config.toml
image_size = 32
noise_std = 0.2
norm = "groupnorm"
blocks_per_level = 1
block = "basic"
optimizer = "muon"
muon_scale = "original"
orthogonalizer = "newton_schulz_5"
gradient_noise = 0.3
steps = 20800
final_lr_fraction = 0
warmup_steps = 2080
adamw_weight_decay_other_params = 0
Rows from block 3 of a small image denoising model, named by matrix and row number. Rows with one number belong to one channel. Each number is 128 + 24 x the weight over its row's rms, rounded and kept within 0 to 255. All counts start at 0. After the name is the row's rms in percent of the matrix's.
After each channel's rows are labels from the 100 images, of 14848, where the channel reaches its highest value: "peak at" is the part of the image that holds the peak. Only what is clearly more common there than usual is listed. The data: regions of photos with short descriptions (Visual Genome). In brackets: how many of the 100.
# convs0: first 3x3 conv (model.mid.1.convs.0.weight, 192x192x3x3, each kernel summed), inputs 0-95
# convs1: second 3x3 conv (model.mid.1.convs.1.weight, 192x192x3x3, transposed, each kernel summed), outputs 0-95

convs0.83 093 [108 185 156 131 156 153 136 148 122 150 165 123 104 113  93 132 110 120 121 131 130 115 119 133 131 164  99 182 153  89 175 122 118 136  84 110 147 159 140 160 155 143 140 109 165 114 144 175 120  99 164 144 135  97 141 139 127 147  95 144 101 114 148 141 148 152 118 112  99 131  79 150  87 123  84 152 143 118 126 124 152 146 138  81  99 139 130 136 121 105 156 137 166 158  72 113]
convs1.83 102 [138 129 121 130 122 107  98 144 115 179 128 131 119 155 137 161 157 131 127 138 109 164 126 157 131 113 115  95 122 150 171 118 154  71 173 110 130  91 140 158 128 161 103 133 107 101 117 144 107  91 113 122 100 122 107 177 117 166 154 122 132 186 124 106 118  69 118 135 110 107 116 165  92 163 107 128 114 127 111  79 148 105 156  90 135 111 158 151 104 121 102 182 171 124 127 137]
peak at: top left (69)

convs0.72 105 [158 117 141 169 138  83 109 136 131 142 138 131 116 123 108 126 124 122 109 155 125 135 118 131 165 111 114 130 140  83  68  82  97 165 108 111 112 131 144 158 122 134 104 148 134  64  79 152 113 152 134 113 175 119 102 123 155 136 108 137 114 153  93 162 140 113 130 127 110 123 179 140 109 115 100 135  94 145 167 130 139 161 107 169 127 117 135 136 167 154 152 147 130 172 145  96]
convs1.72 097 [153 153  99 129  96 120 119 189 134 105 144 132 144 114 145  98 145 107 126 132  98 122 111 143 143 137 117 156  98  82 114 123 108  96 145 129  95 133 120 157 112  78  83  61 123 105 107 123 117 152 154 170  99  98 123 106 115 134 151  93 117 135 119 101 144 142 153 138 118 100 101 130 144 142 164 145 117 152 130 120 113 135 187 146 136 117 112 126 160 128 116 135 131 161 115 142]
peak at: top left (48)

convs0.5 092 [132 149 146  96 104 129 141 107  98  78 152 161  76 132 109 137 118 135 131 100 163 142 138 105 106 149 136 119 156 116 119 109 131 120 144 142 118 149 140 127 135 132 124 133 133 140 158 121 151  83 122 123 109 116 128 130 156 157  87 120 106 111 147 177 133 170  96 132  90 103 111 143 101 110 126 103  95 103 142 112 122 168 128 100 139 112 102 156 146 106 114 142 134  68 196 119]
convs1.5 100 [129 134 127 109 136 131  99 121 169 102 131 119 127 181 141 114 136 169  95 106 155 118 109 131  79 167 126 103 126 130  95  87 110 143 133 139 105 155 117 119 111 163  85 168 144 157 116 100 122 144 126 166 120 113 108 145 140 160 100 131 166 165 135 106 106 134 141 142 162 147 109  88 108 126 148 189 141 136 123 190 153 140 116 100 138 164 115 162 132 116 106 121 117 148 121 137]
peak at: bottom right (36); bottom centre (31)

convs0.32 108 [101  70 168 120 107 112 141 147 121 137 120 149  89 163 115 144 154 123 130 124 132 114 100 118 133 136 107 141 114 125 117 127 147 119 162  87 129  91 144 130  92 106 100 151 114 109 161 156 142  82 164 143 128 117 126 187 160 108 169  97 136 125 136 101 143 108 105  99 109 105 131  80 120 132 131 101 139 114 151 106 112 152 121 143 138 102 117 166 109 166 125 159 130 130 140  58]
convs1.32 103 [124  83 130  89 106 111 141 138 166 122 129 158 142 148 165 127 117 112  89 121 131 125  92 167 155 102 153 147 109 161 184 151 146 152 162 120 155 142 136 182  87 101 173 109 127 111 132 151 153 114 115 117 136 213 115 110  92  84 133 153 121 139 142 132 148 171 140 156 142 154 145 111 140 115  79 162 127  93 159 146 159  71 126 133 132 140 141  78 106 108 116 156 135 114 106 100]
peak at: bottom right (42); bottom centre (38)

convs0.26 097 [123 121 104  90 117 126 127 132 131 151 114 125 139 162  91 143 119 135 156 152 146 161 154 120 105 145  76 118 129 154 149 154 136 102 132 138 146  85  96 134  99 112 148 164  88 140  93 150 156 138 130 122 136 124 147 133 131 121 143 118 104 154 154 108  96 127 124 145 101 171 123 152 158 131  88  87 121 112 139 165 121 118 115  76 115 118 144 135 120 132 148 110 140 126 189 127]
convs1.26 097 [158 138 142 125 123  80  90 141 155 134 132 114 162 173 173 128 118 147 120 174 127 159  93 140 108 123 150 146 140 144 125 174 165 104 127 174 138 120 148 139 124 138 160 132 127 111 100 141 102 131 187 113 127 162 132 148 152 131 132 132 114 116 110 145 124 133 149 118 101 127 130 169 142 157  89 139 153 176 111 126 152 138 110  77 131 150 153 176 108 149 128 114 127 109 122 136]
peak at: bottom right (67)

convs0.160 106 [ 92 116  67  98 137 116 105 106  81 128 114 118 156 159  82 153 109  86 108 127 120 117 115 154 114 116 121 142 103 157 142 163 149 137 130 163 165 159 119 149 132 119 167  93 131 118 135 157 146 180  88 104 118 124 138 174 124 128 140 175 119 142 163 109 123 120  94 133 157 156 128 129 124 137 109 125 102 157 138 166 122 120 149 125 137 106 139 139 116  67 141  96 139 130  79 136]
convs1.160 102 [161 148 125 137  84 159 106 108 137 135 141 140 100 133 131 141 160 135 134 129 140 101 142  80 124 102 130 125 109 107 150 137 156 132 122 119 130 124  85  99 160 150  76  98 160  84 156 111 146 143 106 170  71 151  79 159 150 139 151 108 151  77 115 124 135 124 147  74 136 119 117 135 135 141 116 139 133 141 152 107 137 107 128 132 117 113 149 124 143 132 117 122 104 168 118 104]
peak at: bottom right (55)

convs0.35 100 [169 105 112 113 115 116 121 107 148 145 118 139 130 131 126 103 110 124 118 147 169 100 116 134 117 147 119 101 153 179 134 124 130 105  98 137 137 101 113 128 135 177  92 123 107 130 157 126 119 133  71  99 117 131 135 176 122 103 105 134  97  91 121 146 136 160 126 171 129 114 123 138 164  94 136 122 150 106 123 116 128 174 130  86  80 142 100 137  99 134 125 118 122 112 171 130]
convs1.35 094 [151  95  74 100 123 134 138 112 120 125 130 121 104  88 150 103 145 132  96 112 101 124 113 115 131 106 117 126 187 108 117 188 126 148  87 119 173 149 101 116 107 154 101 152  84 117 136 141 121 126 133 134 115 102 127 143 151 115 165 170 111 135  94 105 181 112 174 102 118 179 165 128 165 159 130 156 165 164 141 150 133 116 140  89 127 149 116  95 117  97 156 138 142 128  96 109]
peak at: bottom right (41); middle right (35)

convs0.180 104 [151 105 115 135 123 129 153 105 106 126 143 126  91 154 109 147 101 126 147 182 113 111 122 130 135 107 123 175 133  98 115 107 181 139 146 144 159 134  93 147 102 131 102  95 128 147 129 185 146 153 169 102 126 114 147  87 175 151 134 154  90 142  90 107 120 128 106 135 138 149 112 145 157 139 103 127 154 133 100 142 109 104 111 116 141 131 135 130 172 126 126 117 108 171 124  87]
convs1.180 101 [117 144 108 123 132 121 153 160 128 101 126 132 141  74 150 103 158 100 141 122 143  92 110 143 128  89 169  79 145 127 130 133 114 106 128 122 101 102 134 122 104  78 125 116 141 161  78 160 114 142 136  87 105 112 132 118 133 159 118 158 150 100 134 155 120  75 147 135 138 138 118 102 123 141 136 154 137 112 112  88 127 134 141 115 107 113 114 157 111 104 133 143 144 122  98 154]
peak at: top centre (36); top right (36)

convs0.135 096 [116 134 179  89 189 142 139 126 167 149 156  91 108 136 139 157 101 140 145 140 112 143 137  98 159 140 126 121 128 131 125 139 122 134 108 111 133 159 120 115 190 148 138 140  89 107 109  89 140 106 142  88 136  74  82 105 120 140 177 140  72 112 127 105 127 160  91 108 177 118 122 150 150 119 172 129 115 124 138 125  95 128 136 131 166 161 130 133 103 121 139 152 124 149 126 157]
convs1.135 113 [154  97 111 144 129 106 126 148 111 162 153 116 120 150 131 141 113 121 130 130 139  53 109 114 113 132 144 111 131 136 133 123 150 151 109 134 131 143 124 141 136 107 110 160 174 109 123 145 140 103 124 114 113 139 134 192  93 151  94 102 157 107 142  82  94 133 135 163 123 146 138 121 103 110 144 144 157 174 128 107 148 145 124 118  78 143 137 138 124 108 106 122 121  80 150 103]
peak at: bottom right (60)

convs0.11 106 [164 126 129 157 113 169 182  59  82 107 160 130 132 102  71 150 105 125  54 106 152 127 117 105 149 129 145 154 129 132 140 150 150 133 169 104 137 119 150 142 144  99 141 132 111 153 139 142  61 104 131 125 113 109 129 149 149 151 152 145 129 147 128 117 131 120 129 149 144 110 123 129 122 171 129 139 159 147 130  99 132 105 155 129  97 113 143 122 121 105 149 136 157 158 120  66]
convs1.11 102 [ 98 108 163 156 109 120 106 109 128 121 115 135 120 192 147 154 141 126 134 122 160 110 145 130 119 129 154  57 124  97 117 119 123  68 125  87 139 169 145 145 140 108 101 141 134 124 122 148 133 183 138 122  77 140 135 136 126 176 149 136 103 156 122 131 122 182 113 131 113  88 115 151 147  72 118  98 138 151 167 173 159  93 113 112 104  72 137 121 171  92 123 137 161 134 139  83]
peak at: top left (74)

convs0.159 105 [136 108 160 118 129  91 103 160 105 138 148 101 163 128  94  97 128 129 157 142 114 136 118 132 112 117 125 154 169 151 136 153 113 145  92 145 129 163 111 101  82 134 138 153 171 153 154 181 129 151 113 153  90 116 146 161 118 141 122 116 109 143 140  94 135 151 116 116 111 112 100 111 141 121 152 148 127 101 110 134 166 134 142 133 165 105 161 133 143 140 178 101 140 118 160 133]
convs1.159 092 [ 76  78 139 105 133  96 169 125 134 120 128 102 120 188  93 112 137 128 131 124 121 134 148 160 169 145 140 145 126 118 154 127 130 144 135 102  68  82  76 151 145 116 130 160 118 106 122 149 114 120 162 114 128  88 143 124  98 120 149  91 116 109 138 120 102 142 139 177 113 127 133 124 113 151 182 118 138 113  93 151  93  90 112 147 128 134  92 151 134 135 129 128 144 130 105 146]
peak at: top centre (48)

convs0.127 095 [112 123 115  92 135 121 136 104 108 131 141 162 106 146 101 152 145 135  95 124 112 101 133 133 160 143 112  96 133 156 102 132 133 114 114 168 140  94 100 100 104 134 117 139 117 190 141 116 141 166 113 105 141  97  89 130 128 143 131 147 146 143 110 107 160  97  93 140 149 139 171 152 140  99 156 128 119 105 128 150 109  70 110 163  63 122 139 106 134 122  71 125 152 108  64 147]
convs1.127 093 [140 159 119 132 116 153 136 161 124 168 119 114 109 106 127 119  72 134 121 146 131 149 164 155 108 147 143 139  64 107 157 164 143 124 154  97 125 123 124 145 112 126 112 107 114  73 104 125 113 120  95 141  71 149 189 129 124 139 122 143 108 118 116 108 127 139 109 152 123 167 140 165 167 119 162 142 127 141  93 137 146 163  74 122 116 134 129 115 170 128 133  89 156 166 126 110]
peak at: top left (100)

convs0.110 099 [103 117 124 120  87 110 128 110 138 130  88 150 118 115 131 146 115  98 119 136 114 105  89 154 124 129 150 106  99 138 129 128 123 101 156 143 130 165 142 179  97 172 106 112 104 129  99 115 144 173 184 167 163 117 133 126  94 159 124  84 134 170 114 113 127 149 150 115 147  95 112 165 143 173 159  88 136 131 145 173 142 170 160 155  84 127 130 126 121 136 133 134 142 131 138  97]
convs1.110 100 [ 98  93  94 119 130 111 152 119 141 138 173 187 129 114 124 113 174 105  89 136 129 130 166 106 147 196 118 145 137 102 150  89 121 141 111 165 128 139 129  99 130 147 107 145 157 111 138 117 110 112 203 127  93 143 103 141 157 130 134 142 120 111 130 108  74 159 130 156 117 140 122 145 110 135 115 141 151 111 150 114 101 125 160 105  93 131 122  99 145 166 149 152 109  98 146 123]
peak at: top left (89)

convs0.172 098 [105 161  98 139  84 163 131 139 111 148 119 114 108 131 100 131 126 179 131 161 159 148 144 108 140 110 142 168 196 122 125 136 117 169 137  90 143 121 154 129 121 102 161 111 151 112 133 139 123 162 176 152 114 113  90  95 129  62 115 125 143 123 121 146 129 157 120 184 144 139 134 137 135 147 123  89 107 156 116 155 118 135 124 148 149 149 162 139 136 136 109 128 139 117 164 147]
convs1.172 102 [146 159 124  77 118  96 112 148 134 103 156 146 101  97 105 143 134 111 145 163 110 120 136 104 146 128 144 109  98 109  98 126 121 135 126 118 136  62 141 171 159 167 175 136 166  79 165 142 146 130 132  72 114 103 128 112 133 162 127 141  94  83 153 144 140 158 127 114 152 119 131 140 106 133 173 101 129  94 127 152 142 157 113 181 141 148 104 139 123 139 164 120 127 172 139 142]
peak at: bottom right (52); bottom centre (30)

convs0.27 094 [ 91 191 135 156 152 156 109  93 168 125  98 112 129 126 121  80 149 110 118 112  98 141  80  92 104 136 165 104 136 121 127 141 124 107 119 126 112 148 139 122  92 142 154 133 155 112 102 168 137 109  97 126 102 120 130 133  95 109 110 117 141 151 128 143 122 118 116 123 141 123 113 123 128 117 128 131  85 166 132 103 125 104 146 193 137  59 161 173 118 117 157 116 111 157 107 138]
convs1.27 099 [142 156 101 116 163 123  84 167 112 108 142 145 109 142 140 122  96 133 146 113  86  89 102 167 126 130 136 135 184 123 121 151 105 142 126 140 107 130 166 138 104  86 142  95 134 149 130 130 117 134 123 152 112 132 106 105 167 124 136 181 118 122  90 121 149 112 141 196 111 133  93 144 148 110 160 153 131 120 175 132 110 106  91 122 109 106 129 149 101 118 138 124 120 159  78 109]
peak at: top left (59)