{
  "image_size": 32,
  "learning_rate": 0.038,
  "lr_schedule": "poly"
}
Rows from block 3, named by matrix and row number. Rows with one number belong to one channel. Each number is 500 + 50 x the weight over its row's rms, rounded and kept within 0 to 999. All counts start at 0. Numbers have three digits each. After the name is the row's rms in percent of the matrix's.
# convs0: first 3x3 conv (model.mid.1.convs.0.weight, 192x192x3x3), inputs 90-107, a 3x3 kernel for each
# convs1: second 3x3 conv (model.mid.1.convs.1.weight, 192x192x3x3, transposed), outputs 90-107, a 3x3 kernel for each
convs0.148 098:507512549559495416444542578487530543440578351553534517516522544454431588493534532441492427529506490411503518493392454526535518506538393533467490450500435481541521616508525544493479413608583527486496524501503516417419565551537573525525419517555498498549501554532358472532487363488586458432501467506446515515476516463403548475387451570492604541513493510527532509522498519507523439525572595513473462569477567485551478521550535470383562485451492463445443470566497465463615468498460643502518
convs0.149 099:581598508546538525443521447483560510514541512538475482530430489387504484526586458461500416429466467525570523492542543392406504379547512477464482510519523459520491506547561482471527536509480469566576563510544482507472546499400565495462566521487522399577474543513398490449403353504369529406480503455562508523498552575474466581504496379480457520546543487464507534495431503521463496515403483517544468442421463464540428501484542540475504401608575491433423506530501475497431521495565541477537
convs0.150 098:479463512480444490562431505515441507509504478537485503576491544520517428506531645463453455476559536494566478433550474443461449461524545496498433437531412463513423508518505510494491499577502490492503516521485496416551610508516481533474450488498573501562528452538514465531586514465499605421497513543510460460432552505527555462408525437462473483467471524507429471459543521490504482527438507473452492488544553437502518507490461438398502589538521425492537471560521472589599528509469515484495
convs0.151 100:409487496478519471459496522431509516436534473503458449515552581445495591486519458511412529615536511402522517486404415536421510486515522522496568394532532467514496524563442550448438506449415453455526481485497494443489485581534474535478522465459439494472575488420423596618455557462506526499517441403391573551493590565383512410478449525576544386477496505484464475502473547511509575529485576475457425546462542516437451522468469497560625368444491449513524521527463520462467456429480481567484
convs0.152 098:503425521514536475450496481499563555381459487397460459558483552372566535417469592503538542581446525524489587523473477490541466479459470561488530413530513495578493365536553435505478463460457524491597494458467506570484504522569462501572486556562537496408544511435507526481571563475520553441514497480500573490418520367451539538451513502476427571526515484490511464602503456467523589530511478453522489535493548509498512497377478559505550425407518493466322523518512487560485445591440511498476
convs0.153 099:529529491463536453466586657519532539418618456464539563504497549501471484427409522564480460575603503559508496527498439583438563521453486488484574497512423557517557473487591489496560518540456466522444533537434487468475446509514487456497481407502443457464421487517451540519588348541553529564442461521448414502480445510480532419490455469559499551507601536451574595554550389441448527561532530505505522606465489413579481598493472481522570484531425525515512456475467456521530569476459442543514
convs0.154 101:487485445527372552459456518534563563566520510499505486464542401480568460390513542411491480438535507563445509526557580482550488448526551508524489525484446401489429504404579487506476547463548473475536507558464569477390434560438514498515465501458430516448480455496588473449509539498534484503589539428458498508483510441477551504533496478512558552448430524508550549466512508557425519429434486521376437429473487532451487505529527407521494490496419509505403558468525603493568474591529478442447
convs0.155 100:492476529435436427535525377480498572505444549534455430485447442445606454501445495482556603500512539448424508580540530513496598575450446484470514435547474477531521554515492550439466519439494484538407593410461473529521519501602529462444504534487467496452378454544557521562459440528490433490482557477400484501497374531499556427559442505464553471507478571459503450491446508498526447515490557398504555472501447497503469430487465446463494444536457528500559538453477488533499525577522496519465
convs0.156 101:430551525578517558439492460565456491444540466513520519515434572484558448471521475538570555539579496477491453403373590469497464494427462399496553467617424501568488537370512561516510513496529493466561480529537491563516457499455581488536500449392482489515527543536620501450534458454464526485552535575456518481450597424448450551477554472500510473494460479553483529550540512560561521564411513467449460473486465587492518470465490525512581483558484536583509445474518428373492535590521496509479
convs1.148 103:511456480455530608426552420517495556527493497455496527473454470576520488645497458413527554497497455492425656501522514553537495476434497587531620478535489469508479572513471539472502430481577402534498460500588546508468501507470431571472490478553549464429526588501454516536573445452518470502469359543516467532556610612558415536570587514455483539566493487412392471509489532478516522497575530463514457564478454460581526451541539424592424519395507511502455541516462428502454502517496388529500
convs1.149 100:472490490480429415551517479513471476577571508479419523492521474437385469513530502537493512498501470556458469478419501538594511529501508502554471437418505519536480508446501555423528505517540534563473517480476443483496466476511565511482576628385610494421494504568538491522520514527542469539553569485539524421569591469481555425491493504494553503502510535448519519540514425499417465529572481503447502510456557499467468422415404494484483554524410623575421463465502442498425564498464561552549
convs1.150 100:486534481452438475464518491488504545537540443561423522416484435553520500373489567442518469557482423471520393523476548500528544492555491454508574559528523574562510459504497451460483528522454627439445517476448410505401579458505496477482427518513476581440608553447507456524451432534501516511515463538469523451475564424512466416516507536492439457526470551489516487554498577418457580428496488434486506573507491445468446457547447416500446556548513545467461468457579421473495507433449471481457
convs1.151 100:624436460495511496487554431446454496519477558506516535548575573487521467544572491546517413490536516492570437530442511452502470538412477507498522437575549480489526491598568586495543614472484502521510497497532516513421532493574487519558505449524533543521596457628508447514452559462480529486436569461528531441502535557507501546503467544526522329476494443614503595497452549503504497538509538518508564453510515536555443526520531572433558485472510491563474454497498443603516552492376472495414
convs1.152 100:549515417565547487501550558430531631438501519470446421559368496459500513450458472517480499514495487453541541577421555599532558526517493525542513512626511529483501556513502516501463494511484486457429553558537591421529457501505548399531506488495457441493455560507468573518456532451508480588564491578496482565521556464514539500550375494574456501465492519545444478431527444527444439529509517498524464488489535459469412430565423494521532529449487523496495552543450515525507503517470521458494
convs1.153 102:542442502592517436510501513561616534473389437519450384429560510518512524558568536529510442437483514607493506540551414531384498500514476462487385453400512523436470465525446491493478471478454487521550511464585474456529480514507538531559539414519592412461524457392508541490567504522547421498526422482512543542505459340530367522615604476476564477548408541534507436470491504485468460424490564552481489441420530484472478494454437479570544469504466528468624485460390541545469531419495441490594
convs1.154 100:482405599525562461491559489453459473476464364398475524404467523509540523525469562394494502442492491486456459492470473408433502499484507587538498467558587494522591424446484413445534482500362578528422524463514465435517464470519487511498468502526543417404497495444459482479504429548511478522450486567529494509507489474529510541498473517444432464559525572493492562514529525489410422508474498534620436443434504526566502538474461441542411493480454495502493517539574469519509481613483472507515
convs1.155 100:468547426480470473445558534445517484531498500532495527492474619571471477519507495484468450555451538513531461555577507548445480486481489425545520479565492468462508520496453544530434507549460528516478510501493591543535405485510476485384532437510461526573536544493554422406461524513481592506496576503484434572532505536489558520519470450517527478542483479433559436560546457535498460565585380536571391516542540509530473539479627509502451494450516481475511492508432527497523533426516489517501
convs1.156 101:517448479432468488523602561432473455436472565537511493557525508518623584493471479478501639543538418463499513451458481462513483530612483644546458500491466516498527560451447522455502517439624485554509429483503519522546529430552438452550587530535562467635408526509441532481536641526513532448580523568540493481477524535417324498544585465512496422393438501515534522454441406554509413481577480539503537567445469522478573423526404505483519434454499463507475468581497483521475474442554586514485