config.toml
dataset = "regions of photos with short descriptions (Visual Genome)"
crop_scale_min = 1
loss = "l1"
arch = "unet"
hidden_act = "mish"
weight_standardization = false
residual_init = "zero_last"
adamw_lr_other_params = 0.00071
max_grad_norm = 0.5
max_steps = 20800
batch_size = 256
Rows from block 2, named by matrix and row number. Rows with one number belong to one channel. Each number is 128 + 24 x the weight over its row's rms, rounded and kept within 0 to 255. All counts start at 0. After the name is the row's rms in percent of the matrix's.
# convs0: first 3x3 conv (model.mid.0.convs.0.weight, 192x192x3x3), inputs 60-65, a 3x3 kernel for each
# convs1: second 3x3 conv (model.mid.0.convs.1.weight, 192x192x3x3, transposed), outputs 60-65, a 3x3 kernel for each
convs0.163 101 [132 153 147  57 127 118 107 148 139 136 132 148 120 114 137 105 156 142 143 170 124  91  98 121 118 110 119 149 143 151 156 122 114 125 154  90 144 129 124 127 125 126 125 102 102 145 120 147 108 141 141 179 141 101]
convs0.164 097 [146 171 128 129 116 159 161 116 157 111 117 128 129 118 155 140 132 133 134 125 108  83 144 121 162 112 102 148 159 133 105 101 126 114 130 152 109 124 146 131  62 104 176 118 146 127 111 118 155 121 104 142 107 113]
convs0.165 097 [112 125 123 127 182 150 132 126 110 123 162 123  92 147 128 176 142 143  97 141 128 111 140  91 100 135 157 115 113 164 140  71 139 136 104 122 121 133 140 110 122 106 132 106 117  75 165 117 107 146 118 133 102 126]
convs0.166 097 [137 126 111  86 163 104 167 142 122 124 142 137 136 122 171 131 126  97 125 122 123 162 116 104 134 136 167 171 147 129  96 101 141 179  82 110 129 135 147 116 113 200 122 158 130 115 118 108 143 126  86  83 137 138]
convs0.167 102 [117 103 140 153 127 177 112 125 134 136 105 129 125  89  96 135 144 131 183 126 135 139 102 146 112 135 130 126 112 122 140 141 133  95 100 116 129  92 105 108 128 135 118 118 136 132 116 137 115 138 128 133 122  60]
convs0.168 098 [125 109 119 150 134 162 163  94 186 119 161 168 109 151 157 154 152  85 153 177 144 140  78 128 141 138  77 155 125 151 123 141 123 150 117 158 142 107 113 139 136 103 169 110 130 144 150 119 141 127 119 129 150 150]
convs0.169 104 [139  88 100 147 161 130  97  99 132 132 119 133 109 143  99  84  97 163 106  98 111 124 121 140 102 108 130 140 101 134 144 117 141 144  90 122 130 149 138 119 126 155 108  97 152 105 124  96 166 149  99 132 121 173]
convs0.170 100 [162 108 174 145 162 141 121 150 143 131 117 138 127 147 120 163 107 111  90 148 133 162 110 108 145 118 153 148 169 128 106 135 103 143 144 105 131 109 114 129  96 128 107 104  78 105 157 168  98 124 152 102 133 108]
convs0.171 101 [129 131  91 148 140  92 106 143 142 111 144 118  92 127 125 121 111 107 113 119  97 148  99 142 121 132 145 151 129 115 125 126  95 180 143 139 143 141 180 123 180 103  92 127 132 108 121 104 142 165  93 154 142  79]
convs0.172 098 [122 107 155 155 146 102 175 166 104  93  98 109 147 123 150 108 127 155 110 114 101 133 133 137 154 106  99 138 150 115 125 137  97  75 143  81 136 163 151 132 130 147 144 116 113 127 100 168 136 141 157 154 193 120]
convs0.173 100 [145 165 167 164 118 108  96 100 157 121 134 120 142 138 137 105 116 160 113 133 130 151 118 118  69 127 179 165 152 134 154 107 133 123 133 159 146 113 153 164 122 136 189  99  93 116  70 128 155 116 168  75 115  93]
convs0.174 099 [116 134  95  89 107 127 130 152 147  88 152 170 135 105 131 163 159 162 159 137 198 145 122 150 113 100 126 104  97 143 156 151 115  98 128 126  97 144 112 167 121 102  91  88 113 109 126 139 111 122 122 100 106 114]
convs0.175 102 [140 122 145 107 131  92 127  89 120 143 145 121 135 125 156 144  88 139 113 113 160 100 105 109 101 121 126 111 157  94 157 159 158 132 170 117 166 172 159 143 158 114 111  98 142 123  96 168 129 114 125 138 133 132]
convs1.163 098 [121  97 113 135  71  99 135 110 130 140  90 128 162 119 141 120 124 126 147 122 116  93 116 131 123 135  98 151 110 112 129 138 162 150 113 130  94 113 171 149 146 141 143  96 145 154 136  87 150 144 139 119 116  86]
convs1.164 102 [ 71  82 112 156 164 151  77 150 101 143 170 145  84 135 114 132 140 133 108 123 129 119 116 141 104 136 113 138 136 111 166  90 110 135 114 138 124 105 118 139 100  98  99 171 135 159 123 121  83  98 120  85 153 186]
convs1.165 098 [ 87 148 157 147 123  91 124 111 159 137 112 110 135 123 131 162  99 145 120 127 134 101 121 110 135 138 139  90 147  82 146 134  95 144 118  84 104 121 150 128 116 172 129 134 153  92 127 102 117 127 129 134 138 128]
convs1.166 101 [139 116 117 101 132  99  98 136 163 114 109 143 135 169 148 126 128  73 158 156  99 141 139 119 130 114 162  89 132 118 121 145  97 185 131 147 148 208 119 145 156 147 128 130 107 139 117 144 147 125 133 165 163  87]
convs1.167 100 [117 101  68 136 124 104 136 119 161 125 148 148 103  93 106 158 156 140  85 134 127 148 140  95 122  72 147 164 110 160 137 171 151 140 130 132 155 148 130 148 143 116 113 122 149  97 147 128 150 130 143 109 150 130]
convs1.168 102 [137  86 139 108 109 126 105 152 129 134 117 135 146 154 129 111 164  99 127 166 148 166 136 111 130 155  94 176 138 156 144 126 136 125 104 163 150 107 124 135 157 129 146 124  95 113 101 104 101 140 135 116 112 120]
convs1.169 102 [155 117 103 126 129 127 127 123 132 130 123 128 151 117  91 134 116  63 123 160 166 176 148 156 155 150  93 154 144 109 118 150 146 120 141 147 148 151 145 130 105 109 131 133 129 112 166 109 122 116 113 116 133  78]
convs1.170 101 [139 138  83  97 143 152 150 131 149 122 142 137 122 108 127  91 126 134 132 147 169 143 126  48  74 105 129 142  93 144  89 158 160  93 148 191 102 147 174 136 141 117 113 131 157 118 140 145 112  97 175 133 142 159]
convs1.171 098 [169 122 115 204 144 117 140 119 106 153 107 161 100 138  82 143 110 113 142 144 128 143 139 131 144 130 156 127 113 102 167 110 142 134 149 163 134 113 142  98 118 156 160 140 146 134 136 126 117 125 142  80 157 182]
convs1.172 103 [106 125 154  96 151 121 111 114  94  89  69 136 139 111 110  97 185 114 152 133 100 118 134 150 129 136 169 114 146 115 125  91 116 118 118  86 142 152 106 183 135 107 107 148 147 185 139 116 168 138 127 171  86 141]
convs1.173 100 [143 126 116 131 128 134 129 125 151 156  89 106 135 127  96 134 104 149 157 140 136 139 144 116 111 128 145 142  95 154 121 101 149 127  81  94 144 141 121 115 135 128 148  67 116 154 153 118  84 141 139 140 131  97]
convs1.174 100 [124 133 177 115  93 148 122 128 133 151 128 136 129 137 163 119  95 110 121 121 121 128 115 155 149 119 118 162 128 187  96 102 130 137 160 101 103 125  99 110 110 133 132 136 145 143 126 136 118 135 117 117 106 123]
convs1.175 098 [156 128 153 101  97 135  93  75 129 124 161 139 103 111 100 121 115 129 116 104  82 115 171 113 148 131 143 108 145 138 175 133  91 174 104 106 107  91 127 113 136 120 113 145 153 141 145 167 166 129 155 149 131 107]